Rows from block 9, named by matrix and row number. Rows with one number belong to one neuron. Each number is 128 + 32 x the weight over its row's rms, rounded and kept within 0 to 255. All counts start at 0. Numbers have three digits each. After the name is the row's rms in percent of the matrix's.
# fc1: MLP up (model.blocks.9.mlp.fc1.weight, 2304x384), inputs 0-127
# fc2: MLP down (model.blocks.9.mlp.fc2.weight, 384x2304, transposed), outputs 0-127
fc1.1240 100:148185120131128141125092168098116139131141125173120104151131115141095134128083133158062166105068079162143133070161124120071050088092134197114161143093112149116109134066118102109162159071139105087073126159128052105097159126134135136148139138101135130098142119167169149088151068103146082174148056127135102127109113137157136135070138120128115114165171079103082136108115087089155140112096
fc1.1241 099:106151140187129159148099139135128138147183109142126150180158144141120143104134165178072159111055112142185152089066159073128096132137150135153173139130156121139137118175166108145114108080147121205117124089130134145136162118160096138121141215118151141147157090113121150059196104167117115155104130114155109191121104080092109142184135042116203153125207104101123158153152068131148104157154
fc1.1242 095:135127144135144157121081123124141089103172174124153112123164127156099109168118141108111146158132112185109115115097068142115155112111067127116077133113135075135127143173097099092162053133121166143083116129126159098122179116117152138167167235170106158087117147098150143081156090081098107175096120128151133141100098168099150128112082130118103173141172148083097076105136138148060108198141
fc1.1243 109:143082132097133211102137079099087130099138134169113142116127104067136122163109128090106135103184129184079137117089097170170143064114153119135091075137139084194195180088144091047151021118103082131095121153147064076174068114137125127137154085164121121109094148124088223068153141116132143120140154086147113160120087026114136160168133101155146112112131116154148157117123161132085066159097
fc1.1244 091:094125153167159096177206130091109083120138147076131121148117113153155131154178111130094105122133174179133135168128111106104131110130079104165167154109137119139089170120113137160113133112221139106191119107200122096075158145185208122137116173085105100122163160074130085118191088124159117144156155113199162086142155164098074135088179113213134123127206093165108101125062153158109086119102
fc1.1245 116:136152073081127121116124104127153102110135047121141171174137126132105131148129121116139160145082118133155088114153164085071141119125143156193081112099113139154125183144173085089133115132187152116095178169152134142178133141150169131111091122113160134127123081141171155116140086122147137048126134115179118133089166133133129141147133121113143115170142079123053149117131087119116053150143
fc1.1246 090:130185153146169099096137138158117160139123131112137121164116129068088105136094146188104139096137126151180131145150088088125132161144124101128146107121079138120124155119085128177161126121201115139146117098201113154095134145147164112107105111103146122168127134088112127074098132178085143088163093127153131210092144113126083142108135081170154157046160142100124139095079151140109139154092
fc1.1247 094:129120158163113125096138102130154155123139084111193152123197067097052111133135155092108127099096111159155147115112149121111136085178135154132138152125116078102124149122146164161110123113103138165127083172113160169119082122051088179136177073111065120122083156114129136122139093118083169118148101123160161117205124171173130172105111104126139090124139110096086124079132179140123058100138
fc1.1248 094:095101124183140141137081159109125106147125153165119208178121171118131166137170106129138138128065160116164101076128100079126095109121213125086127145063143128096138186160142106164150143112089148215056088178128102161162113054088144112083091066159079133092134157160134173185113099077058130086194171109143097146143088152093130139125144129093101124145095131141180141136094110178086119035094
fc1.1249 097:103088176103170092122126111135118168109132104146217170173092105154118101133130165165152143119095118118154127091113120096143176155149118162136116124123123098152096092186165160093103076179139131152096143072102125187160152097149152136120126127136151120105090150154142112163194113100135136180127127126163146091123142148065104116159139138109129104112140091081111139143150110187149123090182
fc1.1250 101:133128147154151063117170162177161160079132149122128136104131123173165112140119195142109188131144135149096136176124152120152106117135119138156066173104098104173114141148112130168119168113143189104095123095123166136141161176096154118107134178166065158083159158087138197070104136112114132087129115118123082091081121179091159176091096133141111177129146112116145137110155098135161170082156
fc1.1251 113:137139095081117119132075132150120100124083066072141116062079104154147196071098101146102114200086117147101124100135083161113040110153142127123128116071143106090097139100086117146134080172154113139116136080143109099150132198115116185149096181088129097080146073162135119126188193077186144138153207100133105125102136205126171078072128077152155118127169110102061088118140156165100112131088
fc1.1252 108:113191149095162119076122187120135125153157098147124141113165136107176196120128169134164166161091140146088091092182093110199134105166133110152154161095118081144115150061135097179094138108162166161132159134154145111124136123080115098085124173108164156159231147121166162103163154136101123134175129150149198174111113127169083126103191136115153132141182082100137109143119125128112109105127
fc1.1253 096:146157099134138134141146152168145134146137160117153090093185169147095181126138118111082085065119122152061096145165135130156076152154155073085162108129083108099148146102141115167130078135158126173093156093104093115141114130103113155193113126134114177175131163118065134098137185164122125150133129140113109055104153113066105128116116144170118106095139120137119127110086119116150166129124
fc1.1254 106:081124123127173122124183171139088161100092097091103166124149117125104159175164223168128153173066082195124067067137094176174172073173087181206170075162141111107168139100087138129094024148155183141132112155155115082149107119126157140131075143091149158118177154099165139088120210100183066172120164139151109119138136155104150108140141116103110089121101123099162124146115077135093093154109
fc1.1255 100:104139195123170144135143077162102156158158091138122115087164072120185145098122128155075060131106102165206113111160175128126141066135164099145174114145122086162071115106116104104088092111129178109147132148132132167122135114160124125101093214158110088121118115166140144119199078108153190110138094151142103129122167140108152139104098071075144078119120139082075111118122062153138096103133
fc1.1256 091:151167117118086108185096128129086103110158115186174160112144103152136182128067103153106128089109161133125111118132111066140127132116182174132177143096045090094118106137109097112087156065107171093112164102130142136183090090125109150098175149108102162113105113179079122116145152093180134163122100130072174122182149103153120109157122123158160122132172090138102086119133119178089109137154
fc1.1257 093:100159138134068100108118101125170124108133120161185165137159123094155174119168212183094157182087076135076156140115161184091174079126192079101100108127167151100086170119145184143164128148147193112113090127116150143141115099128137132126144125106126094105101125084130173155120155160128139110106145139146182085091082134132155100085116094077137164109119128115123104201141109157175123088142
fc1.1258 108:137084136141110126103127102130154107163113145145108117189116133110142066133110103136114114099102113188126078093138203110091188106102062157095145086164122106089128167086125113152107129142088136144114118156140139156133110167140134094107039135138137150152136066113095137156144103138090125157079175148158122103090125134093067172137129192108121132170170145116141145102106159091111082121103
fc1.1259 107:118096087050091123178129119148144124130110048100146135129130114056136173169158131133129158130137141199153088136169071151085130118169095119099088074145140098034136132070029103185117155137135149115038123108102113153110119176140182134125106130102153065137129134127124094158101166134134129106124160073118164109128106212179215095109123088112132144141075114138147137146103073116112102152099
fc1.1260 102:121141135136154117196121117150123082141126048133176160112145137089110195125100137122116148146084116172151181094118128133170069084095188109131181118113139054119048162109145132164086149168173233157118130143100112197088123125112111161150087080114130102176098132142139172120159147091128175155132135150162192143177133168148147114090089061150109134170210126107121180115113113153089111130103
fc1.1261 108:127128166132119136186133111105077092133141122100167079163093053115172143155153123147112064098127190172163083087133184156110103157103163125131144157061123103124109145124083105120130088131062178140131125124162151093169129073159118147172139119142145070095146086104128122100132096130118175190117092179153139079192150108137107175080135055148105152070147133135065147137151142152120152140120
fc1.1262 093:122095162138167146142116155131139120116113117131144142127153135142084142105159143136138155129105124155145212065162064082130152127111185134105157160140174126139067122131109109113145168135126110170091074122119125151077126102116137141152151102119123088136085140165130107126117102216125060097121185117120231128103155138036093100208133149139146140143119114151152146148040103114068159059216
fc1.1263 108:128099099130179166088083101087131125110099070115129076154154126128150102116094114105127111096073113152233165125087131137153098131152122140139110098110107125115085124105092131150189106118148104133132126182190143072134118112075201125079145132113086168060110115169120111136155105146084154152124117088080123152129070183099176171105078144117119105114142147123156189121157078138113108141153
fc1.1264 092:148149178109104087080106174115149217117122143106127123167061112121083096125112123089110119069103142107133111114163175127135118150147116114165009154106069152094135108156137154151106140110115133123120107113125121104144172169105139119142132139086141177131125148079151124194173151080143166080068110117133146118117075152084167111117152135135140090165117139122151091156103081144136205109138
fc1.1265 098:172184091132121137118119160089143102143157170139125135134148099120075131114135123054139089165131129133105133092153142132120138130089109116144084096155102096118148137134139120128092176103175122182140130131158122142130116162116079116157161130105100090152151144127119082163153170122134094117142107184133125141135099124192145129145142131218139112155097165150091134112063152173158130115098
fc1.1266 101:122096092135144129132108110134145112141094072149124089148131124139114172119165107143109143101112096169153164094095115167119086134121122123105192161125087089047123101111156159123149108112092123141164136158150119124101106119157153182145135059101128090124139142055109107106145079146105164133162203099116176078234072143113121166139109098132080091123128160131205191111128077101107109144150
fc1.1267 085:107136136187164142176113094211101102132129163132115135154118125076112170184123167116126147131113129163192133083082117085133098096123162084145091172146116119109153121076164172100119077086121141114144178244067149134071120124131099156208146124185168125102055135119113094100134135072150153120112120109156148110135082167125074104177075108098131142137158125147150131128123122140135096105105
fc1.1268 086:210130152151160101101101127121101113103059154103137115150133113078138121118196114188110075151132126147129154130119100128110080184143127131100136099135164125074116168164068070135113148146151138160113099099156097118148114135150186127109157171099147129119153147145093121127182157160148054111122114122106138137075113133093084156158126085158074084137155110160143126170096141182116153134105
fc1.1269 093:099227203164117096136074111154100070042098075105115102142105109119109074052156089143142139119109121131091081127075196155166140133132083084101158110056123119092109135147152156120061109055152096147144139156124123135092139175114109130103138156125152061161102029153113140158116135138104167135102099149140159115102119155125090157169126085110162094165135120094144157084107138108147121136083
fc1.1270 099:054173109122110179145160135149111175127098130126099112120155052053106100138152105104141111107081168122104055105126158078133209101126046135122178115132159120177103127153140094152058098164144102117141083117140157180146088085158065155168099138070149125131097114208110142101168102149132157105116115172170105120116119125180173130174176175107176148168171106168088153162090124179160109146071
fc1.1271 094:159139125157092140122098141073132133140183149165156142133098120126124089124117160085090114112098112178134153096135171128150100155077106112149134132114068120159136056096120160065213143084150111075113185091178110097158117159133085146142081181121147136124119156113138148078154068120108171177142099124191116105142128120139090142111116090189168098178149161166128087079142165133128146136114
fc1.1272 083:100083133160176135127151151059096142046073076114136105149106136158143149108166082132149113135083117088158125142150103218061102206115072131099147085111162166089134123090170114118143184117109105168131131197184124147111124058185155167219111088094164092135104137145155104184098135169127131169114117172102146097148161162137179170146121126181154125135088117160119126113139148100138155127188
fc1.1273 092:095140124166117128118118141133143130099148144099124119134127113149139124140156116116159086155107106106163078141130112138134071088144088185122199136126130147108154149081124141113114105141108151162107085170124132174087123105121141109095110086170154146182177122027141103123169123120123099127109138154135085174142088127133162150147148158127194113177187069102146103161142070134142070070077
fc1.1274 094:104181136095211104149080092130157099143125110105207156184180087179131129110109095136100063100160157164161131094132117064139069123133190092105148110083118104153118167192077110122153142135163146093129127120154164129119111130125107104098089117099093086134075067120097198135140108200151144080043105087159117152166130066176118111152153108118172128095132099177089111093119121139163112110152
fc1.1275 108:107105108107120146128076116089050155089178119172131074124183084138119180094167195143111086105082119143174151067113080133172099074115174128110124095093082088127136121148079162165088158090166147139142143110129148103109092156147167111120151087163108088109163080149094120125082114122184169104088092106099155138193146155155120126138078110132108129110131141148114133143148112165136040137090
fc1.1276 089:178123138105190106144101190122069127126117101168183101110136058166110118107120113121123128092118082123178171125158059145175166140131120100125128132112128131111119122172131117127181188127113106074117106152156118075089105081138167158089128083111144075168101143123122086150163122162136132117056123085078106109135158121107078129133121151130099150125132103116164182102137135103075119147141
fc1.1277 104:104130148171153126102174132121135183159187121121165108174157060177116169114118156123131160107086121104100175101157110144088088134127145173135152148059123115103167165221139076125153175136112159104085158157126101119192152111113092118087127110170125132104122202121103130139146152146107112126147111149118157118135088130079071139164092148140138142179126147127145181098117087177112134137203
fc1.1278 113:071068206080186127151086101138139145082181104092119134121226118134192120092122132140083151112107128139088164079213120093118117135103140126176103162077152084131147089094116082157125126116110141129100149146150079123118098131138136171126082168120156103110117187130126119117125197101129135156137117193131145128160110105117100097130184095121107100133136142116168113168135192120094129132138
fc1.1279 100:112197144085155121132110169123087152144173100096122085173154097123113146180152149134142134105108130138102108094142115089110051083152185107165140130080094174100145146085109138104094159108141146143136123099127117159142097111135138117156089096087154169093161100041056094169162087129145125097111139136183140104104137161189146109129127099149100124120088151114175181137091095112064093107120
fc1.1280 093:156188115131185109133142154134135136174098100154139081136123069126091138124146118153079099143116147201113160124130106115158055132123198101158122120065081122083167148134102113163117120117131163125135097179164138125089106145114109152106116179090148123133131095086152091148135149147132133155114136154079179206117120090136135182138112104154095171110176190105099220109090134126068120143102
fc1.1281 096:056212150148199134116132202117081145117149122159102166147104093192163123109127131146139116157113118152115133123105126086184123141101101145151119111147160128106131163095113138044118058068123152125097114076198160082111107132145101159108170109074143143124145096124107168111101181146147106147108153166106100173104103091172089115134099083107140130126178129139086157106134110153161107060112
fc1.1282 121:091105097097167145110133166148123067128166108168076122195176133094181120181135179127104110124120115124173051134191111175084094135145119155206114111140155135111140081090155113129149134148177143130112176128218155144109090117162178144154121132144168124131129140125143146131176133077153145099121138112123117143131164163147129097144147103050068131063159156125138142147061127134170123096123
fc1.1283 113:067153154148179137125132127146119132171078118092096156104131127078126109134138114144114068165100100116229106137120098155163033131124170155191091106129147132098090114098095117144139150100164177101095127111128103123113137142133201097087084123096161189164158129111127106120134137150158112132106108134130105227109126114180093113098167086137171105169179090129120159109212098122101078101026
fc1.1284 092:142140128140090110150092095145162124096128130167130146073146136132090180139171127107064087154125101157124051136147140205118127153093153125127109137135072118100107107174126137172127124148127148122106121091114086135159130181091143156151061090060105114182180112086112114080109173077113113139143119151113149124155096124135139119055140070177089154090156098103122081074178141149123136134127
fc1.1285 100:138068097089133069170094155102139038112151120096165138119156058115115174102143134068132127167090122177125140076154136110113103121117116134150135085137127108086112086103100117100134118111153131128189096123154132119133149176067125152089166065118098041130146173161148120169106142158097133116107065180138107101143121169152120204099092079127179081138129138130024178082062099128110182112149
fc1.1286 093:122135080137162132098161148146150108094155110173169101137180129118168142058127147200068155125088124151203156057123110177117165084179139170154107081143127108118142114167121136078152108125170114166112171165077145117133138144153185081065118123147183122146145127119134130128149101195114188133183127135134152138138136140059138177124095127095152097149169077111179145144131106147097145158156
fc1.1287 102:200129091190072147162133097138150094130107112179148134135083092127083137112115135121084063132137081173109163087097119138096116141143147121091173113170143127121144102137188096178161190123122159110083151103153151108123100135153105167112099102160143038118143152114106057123161130140125107106125205144134085096098116119176133181154048093169138104144131148115070216164173058148101074112114
fc1.1288 102:167117110155173148109177166141174154147111192141175099180142076100136083107183120107114098148137108070120126141150056173109122163121123140085136139147117173122112152148139095088124083161159087144133133110116110126115105123092128087140181164124128111116133191218116088089135178130081169148163139096102185149090097126121158160098056127090047147129088115230120160102134147162156210135153
fc1.1289 102:109077112092110128102141071125172160140149122082152142054111155165108161167147133095101129127146135139159132138158074176071124073118159196143124112126182163139111096099113107141150116073122123152098096138152092134129104080081175180093129084077086082136112140111112077103131124101120088138148207165088180046109103113104137093096092071049159113205146162148083164131152144129114142128129
fc1.1290 108:140161105053124155096091089130135108116111111120149117136161087045170088099118098092152106117172115150103124091119127101121131121081119139121142033139127091097166117121145141160066124118142123104130133086104152194107088119120051090149157148137144044158078146168094088117113107142093149099138141075120084125049113156136178144188134145116106117105144108164100099078113136110186157169148
fc1.1291 109:132148113112162117103168137075108051101148055171132166147134120087127142154169152136143137174140150132172077170061102157147119107120121141187121127099123116197162106160093126055096094068184204113097113086145160058106154112104160091080182127152116143112137123130177223072128149145121206158160132107107152127141170166170143136138183114120135170119157038174141139117076110176124155126137
fc1.1292 096:109102115188150156112194206130159077194133158135149125162154167094158117126120193071109089149075057179113135104158162129141134067157135143179114080139189088165163129132145132098202086157137191117128094096208173138119092087132143112100125123106138139136074126181185094225095105138144154143132127123147145127132108098133101131135073133120094107183158121165119158096085166108142133107073
fc2.1240 095:201147114114170113172179119103188119150168164081148075107104093096166186119151106129137120127105144177149059143148200168160132076112133116165161176140055099156088152125089139121141136157117144145190092132180142081151160089183089133136136082147153132114168125117160096110151150103086142105102143109074119099127165159122128151105126153170116119102109130161120142086110128132145118095135
fc2.1241 099:124186085135138134206180142136092134170137138136150121127101159152128186145108112183164160160125114119119162087144108137143145121174168136088198173092150111117130144128170103029132137199102138125146142106120111140148093165144140146153083098176114160124114185164112172158122162157128197143089207166112151099187116147162093142170151100157182086134151112133132143099180161153090152132142
fc2.1242 090:162156056121090108118118103093102125088091084128082073081130150141107128174109131137154105148138123160137078117119077105078070088124100118125163164090152077117154158104138138138125087141157144163101188118081155150160101109157114105134138147153092118214152113158143115152164179077087116161108142123139116089167185088129158128182119156190154186111085134094097149165158173117120126099124
fc2.1243 111:170133108127109124092090196157112169088156088126125131081155151113134172124126183111060091094169156123089123082102109113177110133201175143096232149179137111099092107100117143123096123114132107073090174128132092147122147100125137206119137093121184125115111093158131063104121103164106142150108126123112174139170116109152118198156165125143142136183091140151113136089185131128108107115093
fc2.1244 091:119135155138132196131111135171119110063169154098141110136146147132150127071168160106106183105080117111072086085119159136116093172141167109123124137071118136158132106110139176110127119120089165122131081137118086107128116159138165175109128146163166160120173163205122131141075053136116131127103134196122120098119149119155105116133104136075118137157199117132117043118145107123156146146099
fc2.1245 129:154151154169171085127109118140154121119112183153100164122125177116129126128092098092113179083150159114123123168090122143084136081112109121111132099099163131119154146146153170144082113115176107142102099091195176124091117112100174125116076137195106114131145168142063173121117191101093106184135135095157109078093108107073099149115116139159189145150098154131137112116168118127166133176148
fc2.1246 095:140088160152164144131134125177093164151105122112174117152161142124198120125147120122101173087102140128096103123147170080188124142183170101088139177116175143158105179124094132074111125068125119128193142138139110078097140129155148120135137130158173171155183188157123146173117150115175093158080165170113151148144142127106143095124141087132145069112181119166179082144144149104094145133105
fc2.1247 092:133129127142203148132150117124130121164049100113153138116138112179139116081142084132145157168136180094114159119121144115114117061154094060121087094117134052114135098140123136125148179096143181099193139171118136137145192168154144120067163103137154072107058169078165100122163163127096115089129140124108089133138133108130110135104124096102158131120153145147151119130117052143111205156114
fc2.1248 096:199105085141145150105105107102129113114170180094134078143075144138113122129172115050126074178107094166068134121153113130129133146138087128102104160078137087080150136098153071088183104099136161097130164150145125115157132086120135129078085137128112108160168118130135141138179028183123147067116114143120103125067147132145149084233110149065149043150140152123151103105127137127180163169108
fc2.1249 091:140119121152163125130126110131158153112176129097121117115172113116123130101143062160122100155088162136100219115171097168148062207156165107113164095129122043132107171120146126059139101135140101114100144128131176115084151134124122154162147106147124119091167142126145080212157168138117179109128145143113132143176127098117109123079145117141194158146132150137110164124107144149101184092083
fc2.1250 102:155120108095085178118126152107131054086132087159106144134100141148092123127101144075088158157169147160174114137141121096172139153095131137104103168123136123115127092117139128104150107176171159107127109158121175099154121123089083133128143094082105146182117112127112145096099198173155122116149092155187064107078144145126201058138056099118143162135140146128169096192090127109135109076147
fc2.1251 113:135161077088091122175197049124158095129130139149136098076112146151143111142108094160092128095176132118088112171107130127098124157156170127135187119143160127105155109147113108156159139076078141125150154098137066123116082100130139132158161126119111127101144117141139149112101136104096102082162117153126168134122136139131137091144130156113138137115154114113116154133121106132134086151171
fc2.1252 108:166080161104153151122122104121082097097145171094091131095124127116182125080065118124108096107155145155184113084122138121126109124037162089150090087127132124110124118142152134132150112142120065179127087192123112092115139141095135093123159160114119111128116143142160142090145109098154071143117115158125122124069131156097150117163132104132099149116128118178119117113056107130177138103175
fc2.1253 095:175195103085180100144188158084124154172168152096130114076062081105135178114099172115122193123073139119107148129184185140105144122145141093115174159119071140112162149126125122223128079201084147144144067054098142110080109158110097167089143073131146131127148131165094109123143094081104141087135156116115161166143186175115089136108105092101091099170123083148194144085121160113120128150158
fc2.1254 102:166148123151133109133121137164190122126137128158104135084180131140130190154147141122054100111079137139126157077129106092168095182152110094120162174147083135109077105125148193099091078150110104108123183116103157131094129057155047162130101180134096103127125098148130135145147077093107189125139184138098097099144116100151126119125175153133170135210141135161138109107162169083090173144134
fc2.1255 100:109188085204136094145131165103157089151137073162123148134096124171093162140108137127188116148080098098121154099097174146193187117093094072118126177125093075110140149181153145155082117093091149137194124142100157140104123177093143094111075141190114151144123138105074122083140143112136165131145186118124138092148157157136144154161088133119143090137142130112121121123122117102097107101134
fc2.1256 088:158111091134104170147187178110146137128135108093112124112088072152181131124165135167087140074121077090124128152093104070050136141102212111113129165098113126091123096097106134157125116100099139154185163123117106110116118118136101092162177158135143199114136169137130121166150106124093158075093063148127123174122201162146050136108107139102146077127138091096168135121100184114132089115139
fc2.1257 095:133140148158101106156142094154092160147126156099105131152151137160060107147094173139108111130104140113090153166153098175166120167098158160110143150092107144103143154112102181150119100125133099117061088138124178089172140118146125118094146155162138115037174187114135091074096158139125139129099133127176094144127096180116181100107110114144137183183181122124154145076110128093177145142066
fc2.1258 105:128129137132089119076070164174149145102098143123165150134192186132081122136129146142099155122064136093121178144157090170169087173152157204138169130095132164165110131140080140112096112111080156122124078127147102148048111168155119148125125146115093166100139122161089088146139199129161181125136135072064163159158108165100114139085157184165172105131123117163106159087148166142139136153075
fc2.1259 108:146143123133098145167156113162164096126077147129138157142133198103168133148096061118091128134128165102106196180062125110144100085110131095086188166104103104097141116135092126161154123088065138159085097121142107176076101103116109169146082151139163146112127150173051134160182190140109114136111149102153103122156137124109131109126128111132200152166148181100122140111140168114123126135175
fc2.1260 108:128098152116110080083103121129140082102104091159123136139126099161116083074094112088185136168157140155177077167132108125078162116078113117116155149049117137152165059155142109151172091143153174131136131106155111152180136155105166120156068146131115086154142147054131106052109112067129088147100066113150100134109115094127100135170100137120131103135089057114142058121100096129126115124171
fc2.1261 104:095100131133048134077142223097119125154097122145130094222153153104121130207076136073165105166121113158092141126130137133130128110142120117100163139189138183134108086103107154180116148116126136115139125222124134156184114166077199152133086167109138147077089112148097150174150124154109115121081167152097121151112128089154114153101127097155142084101063144091113170096132117161123147052168
fc2.1262 097:192127129161157108087051132167062128144123115146101083114129116121176136105130130104117125116127202170147144180097137099104113135165076076107137144108143147154152095128123115116141149134189129080122095121087118099082134076106137193130125135152111115078091118133085081097097129137158127158155189150126122133149132118132147079163091172106128176130147215090111080106153111145128096114118
fc2.1263 105:096152072092079099110179120147127100140061107110144115166104109226143150160149091145169161121117149133133109172146058177102091107122101105153155148096115062109146175175095071157167127140115207156135205111128098171122064129144153163119125131101079153144167123113145142186118155037137190138158126115171156137149113113135137096132116173115127130102151127102043058147150161149174086106152
fc2.1264 094:136149083172169118135087115128128164132139156109152142051033108041076124112124128123142113111149122109131100194090130147113153096130083144154077094115138128112118110114102110185134181134204127176165110172125123095041106167099144121119126172117071121157101086154069161090146100122067079135169095172113097119175141091102117136143153166102112060128121073164156149151109079104162107158115
fc2.1265 107:188063135160130062087128159122110183133107149132128137146170103107161138132135080101124070129083109143106178119202126125112096178140128133114148162152090107154100148153140177078157142093100120119102095103066100136103162166124154122131140162121132136086199137170109131166150109104127075127164118133104118155173179123103081098098131124151147142125163109125095143168128137129178180124162
fc2.1266 101:147086110074126153165126128130075159109139117060130138177095109143123091100141130096186140101093083105107119124098121201081091126153100165152128121062124101123144136128095096148174152126141170071076116139104171143203154151116160181153090049145131127118107151110196082117101040110199101134170119169146175164104172145082161098147165147106135111151218133146145108193139107109164116095156
fc2.1267 090:164109103164202121127161133135111135092166116132146160160115065107095200150148130095089138149165080130113112091141090117128154131140143124161137170089167135176124119121164147098099107211160116111110162171099108154161145124173126171144153062105105089079100100130108123119102115074167100104109118158101151109090143150133115117127124147087145124173101174140138115084133141157163128103077
fc2.1268 089:173149066125179156110162103154135141097073140111146090093099161153092128067104116143113103120132213157159068131145133194143176101137064132131092146128103136178188133134190101116072108167157124156179131113144121171116045141131119152079115102136153131146093149203100160094097128156158181098112145134086119125094098125165194159098064117121169145166119160087118047126141111145155170154140
fc2.1269 090:141185141114148107147132122103118123169167159141095121124151108049083152129143033106126143115097100123082147129158170122143131110144125156139201117101091084102074138130139160125115111079122132114138142121059102183085153145067094190144095185081171144096135104156144113194147122131124159159161083114130138103151164133124077147131127139083119145130141088124133164149162153101174150132133
fc2.1270 100:159195138179152090098160097115154164166191103179119175194122117091093135178116038143150069147126119148100149208155172134167111156158085104123129134148122087115117147168121167113108130144138123134131118062094147137095128065080099159118148160137132085129179093161129091117156116139152157140137090127090143156162162147145104182131112187140189199140119160141173129166148159136121123147133
fc2.1271 094:203183116106142153149144113102180208111133132169129103129138136140243151110076148152094149130124187147158124111087158143071134136147132095071126120154134099103088073197116136163153124187139097115073123087095093100114138143121090103100111070187097143151130146194102076073142094140139136084170152117150124115137135150119089144126103180099109153082157132160089187108153164129091087098133
fc2.1272 095:165118137127130146067077152070141125117130094088110143096121116098127118088100176073139122086066133161175089153119133106119153157205133193160146135169069099140135091110146140081144129139130118157136104158062159153125129106114058144186129066137149128146122180127138161149163168138133078127150036087153102133147086147143098137165088078120076148103151126168140160137105126095081149150110
fc2.1273 101:196171165100153099109087165181141150133184122127128154116187142066143126156101136109114155082134089162078146109167100097136085137137127112086164112145107094126081102169113181072117165137125130141155117086082070142082099077071162104131164148130101165101163159160129117163152182127150157111066157159156146205140100105106093147099152105136145127112081082146131141078115149124143153172122
fc2.1274 091:123155140102168105139131203100152192170128136100114086186120132139084187141050167079182162144075165121110110157098100119139130107136093123156068119129117156127139149128187116081107195095148120111138132170091172157139143096117111196140091150190126125142040145124062124048132098165110101135130149208146125143111140109142146089156124188140163154086121140128112160095128162170161148157084
fc2.1275 102:137131091130057112186141117197136112100151143161112130115146145163098107155128110168071099149125122084161182116116093141119094165144159125142165132086082152100120129157069126124125152060094096181149106084142108150079106138124122104114157092122110138118162131171165121123127097131087166159106140153110141129121149159113123124078150155117183078147161167110106188113135150177133184094158
fc2.1276 094:135134046152186100145192151086128137148092147121111136162142117112169128107109155139153172123128145153113084193142126117083157081090068109086129157100129133146066102104117129067164165151183167116128151096073140145190103182126151149157139118116074151098113156083109148059149137137107159158115129194112112148154144101117169144166091177090142237084160137125133128128120148132132117117161
fc2.1277 099:131118125149173128101128155106113083131131138096162130061136110126150193100149090154087146103094146180149118119106185158121162136119152089140130190131131164113088196094147060129139124137147141157138197125105101146109122057195098153090110190092166125154147117096138137146147165121119095131131186109086120044163137103115148123138156120060137089156120144137132121160120135137133116120122
fc2.1278 102:136079128124171124157108124101154134089120102131132142093135128139030108138120094101118163148166179090113165127070060093104169129150117132082146083142202180129173104103172129110128099068222140099119097126058160166142145134118135120104106057092144149159115084123103121152096136142132097153156090130147125152080114096143092168184138105123082160150162131178196130138097063108151107138113
fc2.1279 098:086114136073118121098135106141119098106067076148118159156123127141137147084111095147112133096129104123143125138110182154141131088115114100139048131098164107103176123151125153106147117128163131074120139160136151126095148138126128157081117138158054109180119139113100116154106107083152099112130139110124153093130162079088083126144145148122105131076068080107146078156149088136145140155181
fc2.1280 090:159082110125147132134144078154121131126097075115152121134148111118139137121118129186146091126119121143146111153140079101124140137161042123098104178115192125123126098147093097135157119152120164141164109107041103153149170133144141175099162146184111128099085165129143101093149083160160164124145114209095133151168159146113137111131065138140146074092162111134090079194146196141125095129147
fc2.1281 095:176140133160127117138110124117129170090149113160109114140138150167186194138131113194139101119156139116167122109108094112153140081149079092138118124159070070123130125143128140099104139113117128094127157144071156132115115063085084142141101162127127162180164065131140115080176070098092206114165162133094121140151116063119160145130057173149121182128134143161097134118124159157106098069161
fc2.1282 130:133086139176170149138098077131167091119116101096094123124154150106163109102112121172116162119142165109166157180096149148068151031052107085130103120084170155133153143157116142111156099159215126123147147159093167125105096107143104114065077151149146131165109103132081186097167141097106119177172118097177067100097151105107120131150099143175138158189118107102159089108154114098120097117102
fc2.1283 116:150196092159132060133118096123113157113161186123086121141149130184167158212091136102116130127141124114131206141142078126199127144102127118092171149151147061105114117168098180121093175159124101151092103098130098133119130135098097175179164121115053098102117124170130105113109139099183167159090129174141121159099071109123136108155117181187171154127153110128152153096180197117191152135152
fc2.1284 094:092095132079128078098169076118134112138143130128164175080106128111165157115153162144122151104124069126065101172094122177097085158129139123154122138080059142092113146163113162180115126082070137179139139156105147149074156168143142148113203104125155128065119096144080150141094154138133157082191141107081073111119133177089104113050081084126150199104108126149134120123093140115137111110170
fc2.1285 103:157079137144138119074135167131068107164115128090165095155133114148166115117136113116158119143096135167136152090159151129128076114130186139131163071102092102116127161128102159100164169113131160161134108148089133133120141106201118146206171079117162129134145126132135124115115099140119096084085127078138141171154197142123102106151166061063088115121134139133143130175093129131122143143085
fc2.1286 091:164108069200167116138104138122090158159111167139154119129121134143142162142138171111088083110069132180101110123160102154069118187132173149103127142148119163116112183101061131107128116130079143082125100060106146127141098104155078145123138136114117144088151127169140104146128107204135174086120210176147153092096136164102108097110125175140160142183124146167112098122150193158095198087113
fc2.1287 097:068093129125139195127114102111177088090110163110116121070087116112140130164101103197152137117114157142152045104073199138086137099122132072128084119158120128136084111111141114185133122140161168207115126172130137130083147169172066099126146129132171100146073179129160185090180089103134159146127121132160089091123162144086121124104128161163141104140168056123192097165108100124127158116185
fc2.1288 109:049157192110107143127120067134149145118102090161134153124103124143063116148135121157122148109124144112108154110147119167163112154114184115195121088139190113140109136084125089142126140115129106190087180120115117124096118148177150100134095082142129127162149064093172118156141100147079118137134118077120069139114134099118128146120176087080107147146149134097105138116101134120110124143090
fc2.1289 104:145161133103109102089161110113127133167114087112164074139092090146165185126121095159117111104123139172161060139140172115049107120174162146119131130125065072038125100174128106156161093143124098137121110143143102143145113135075133173158138141122118138090173157141157103138171131055122101084153115118082143099168150117144173101114064162127098140136128136142126132106142120088108122164183
fc2.1290 110:133221127137142149157154050144209096121147121145122134120137122146102189180131114204116155114111094102173165119139113138152111124114197135109097116157118180138094156161114089130114135137154126165126149114122114117106158151188097142129110170134117119171096095135148147172164175135098173193107105119130136117136083105093126101062094127139153110159160128179104139163123165111122175081133
fc2.1291 108:212133173217067134130067095179156110120127057154075115113191137077183182124129103095143079096187152100142105154143178071135150136131130120050118125130143146145141102146169199101115134147159117086092163141164126112115118060106114104162167164089125140152144118181165118126131066137096123123092108167120116206131157116135138126134124131188181141134096103145196099123156153104103096171093
fc2.1292 103:072094116100148172161097129129165129099096101139121101095147151120147141138064145106100058122189103105094091074163185108134103092083136147136116124183189157108141116081165143132132108170073138145129160174117143096110138143128161089116168154077155146079146118146137100161146162144106170140128123169127129129188102144090122098152157132190169143132096093129098114104106057150110143154151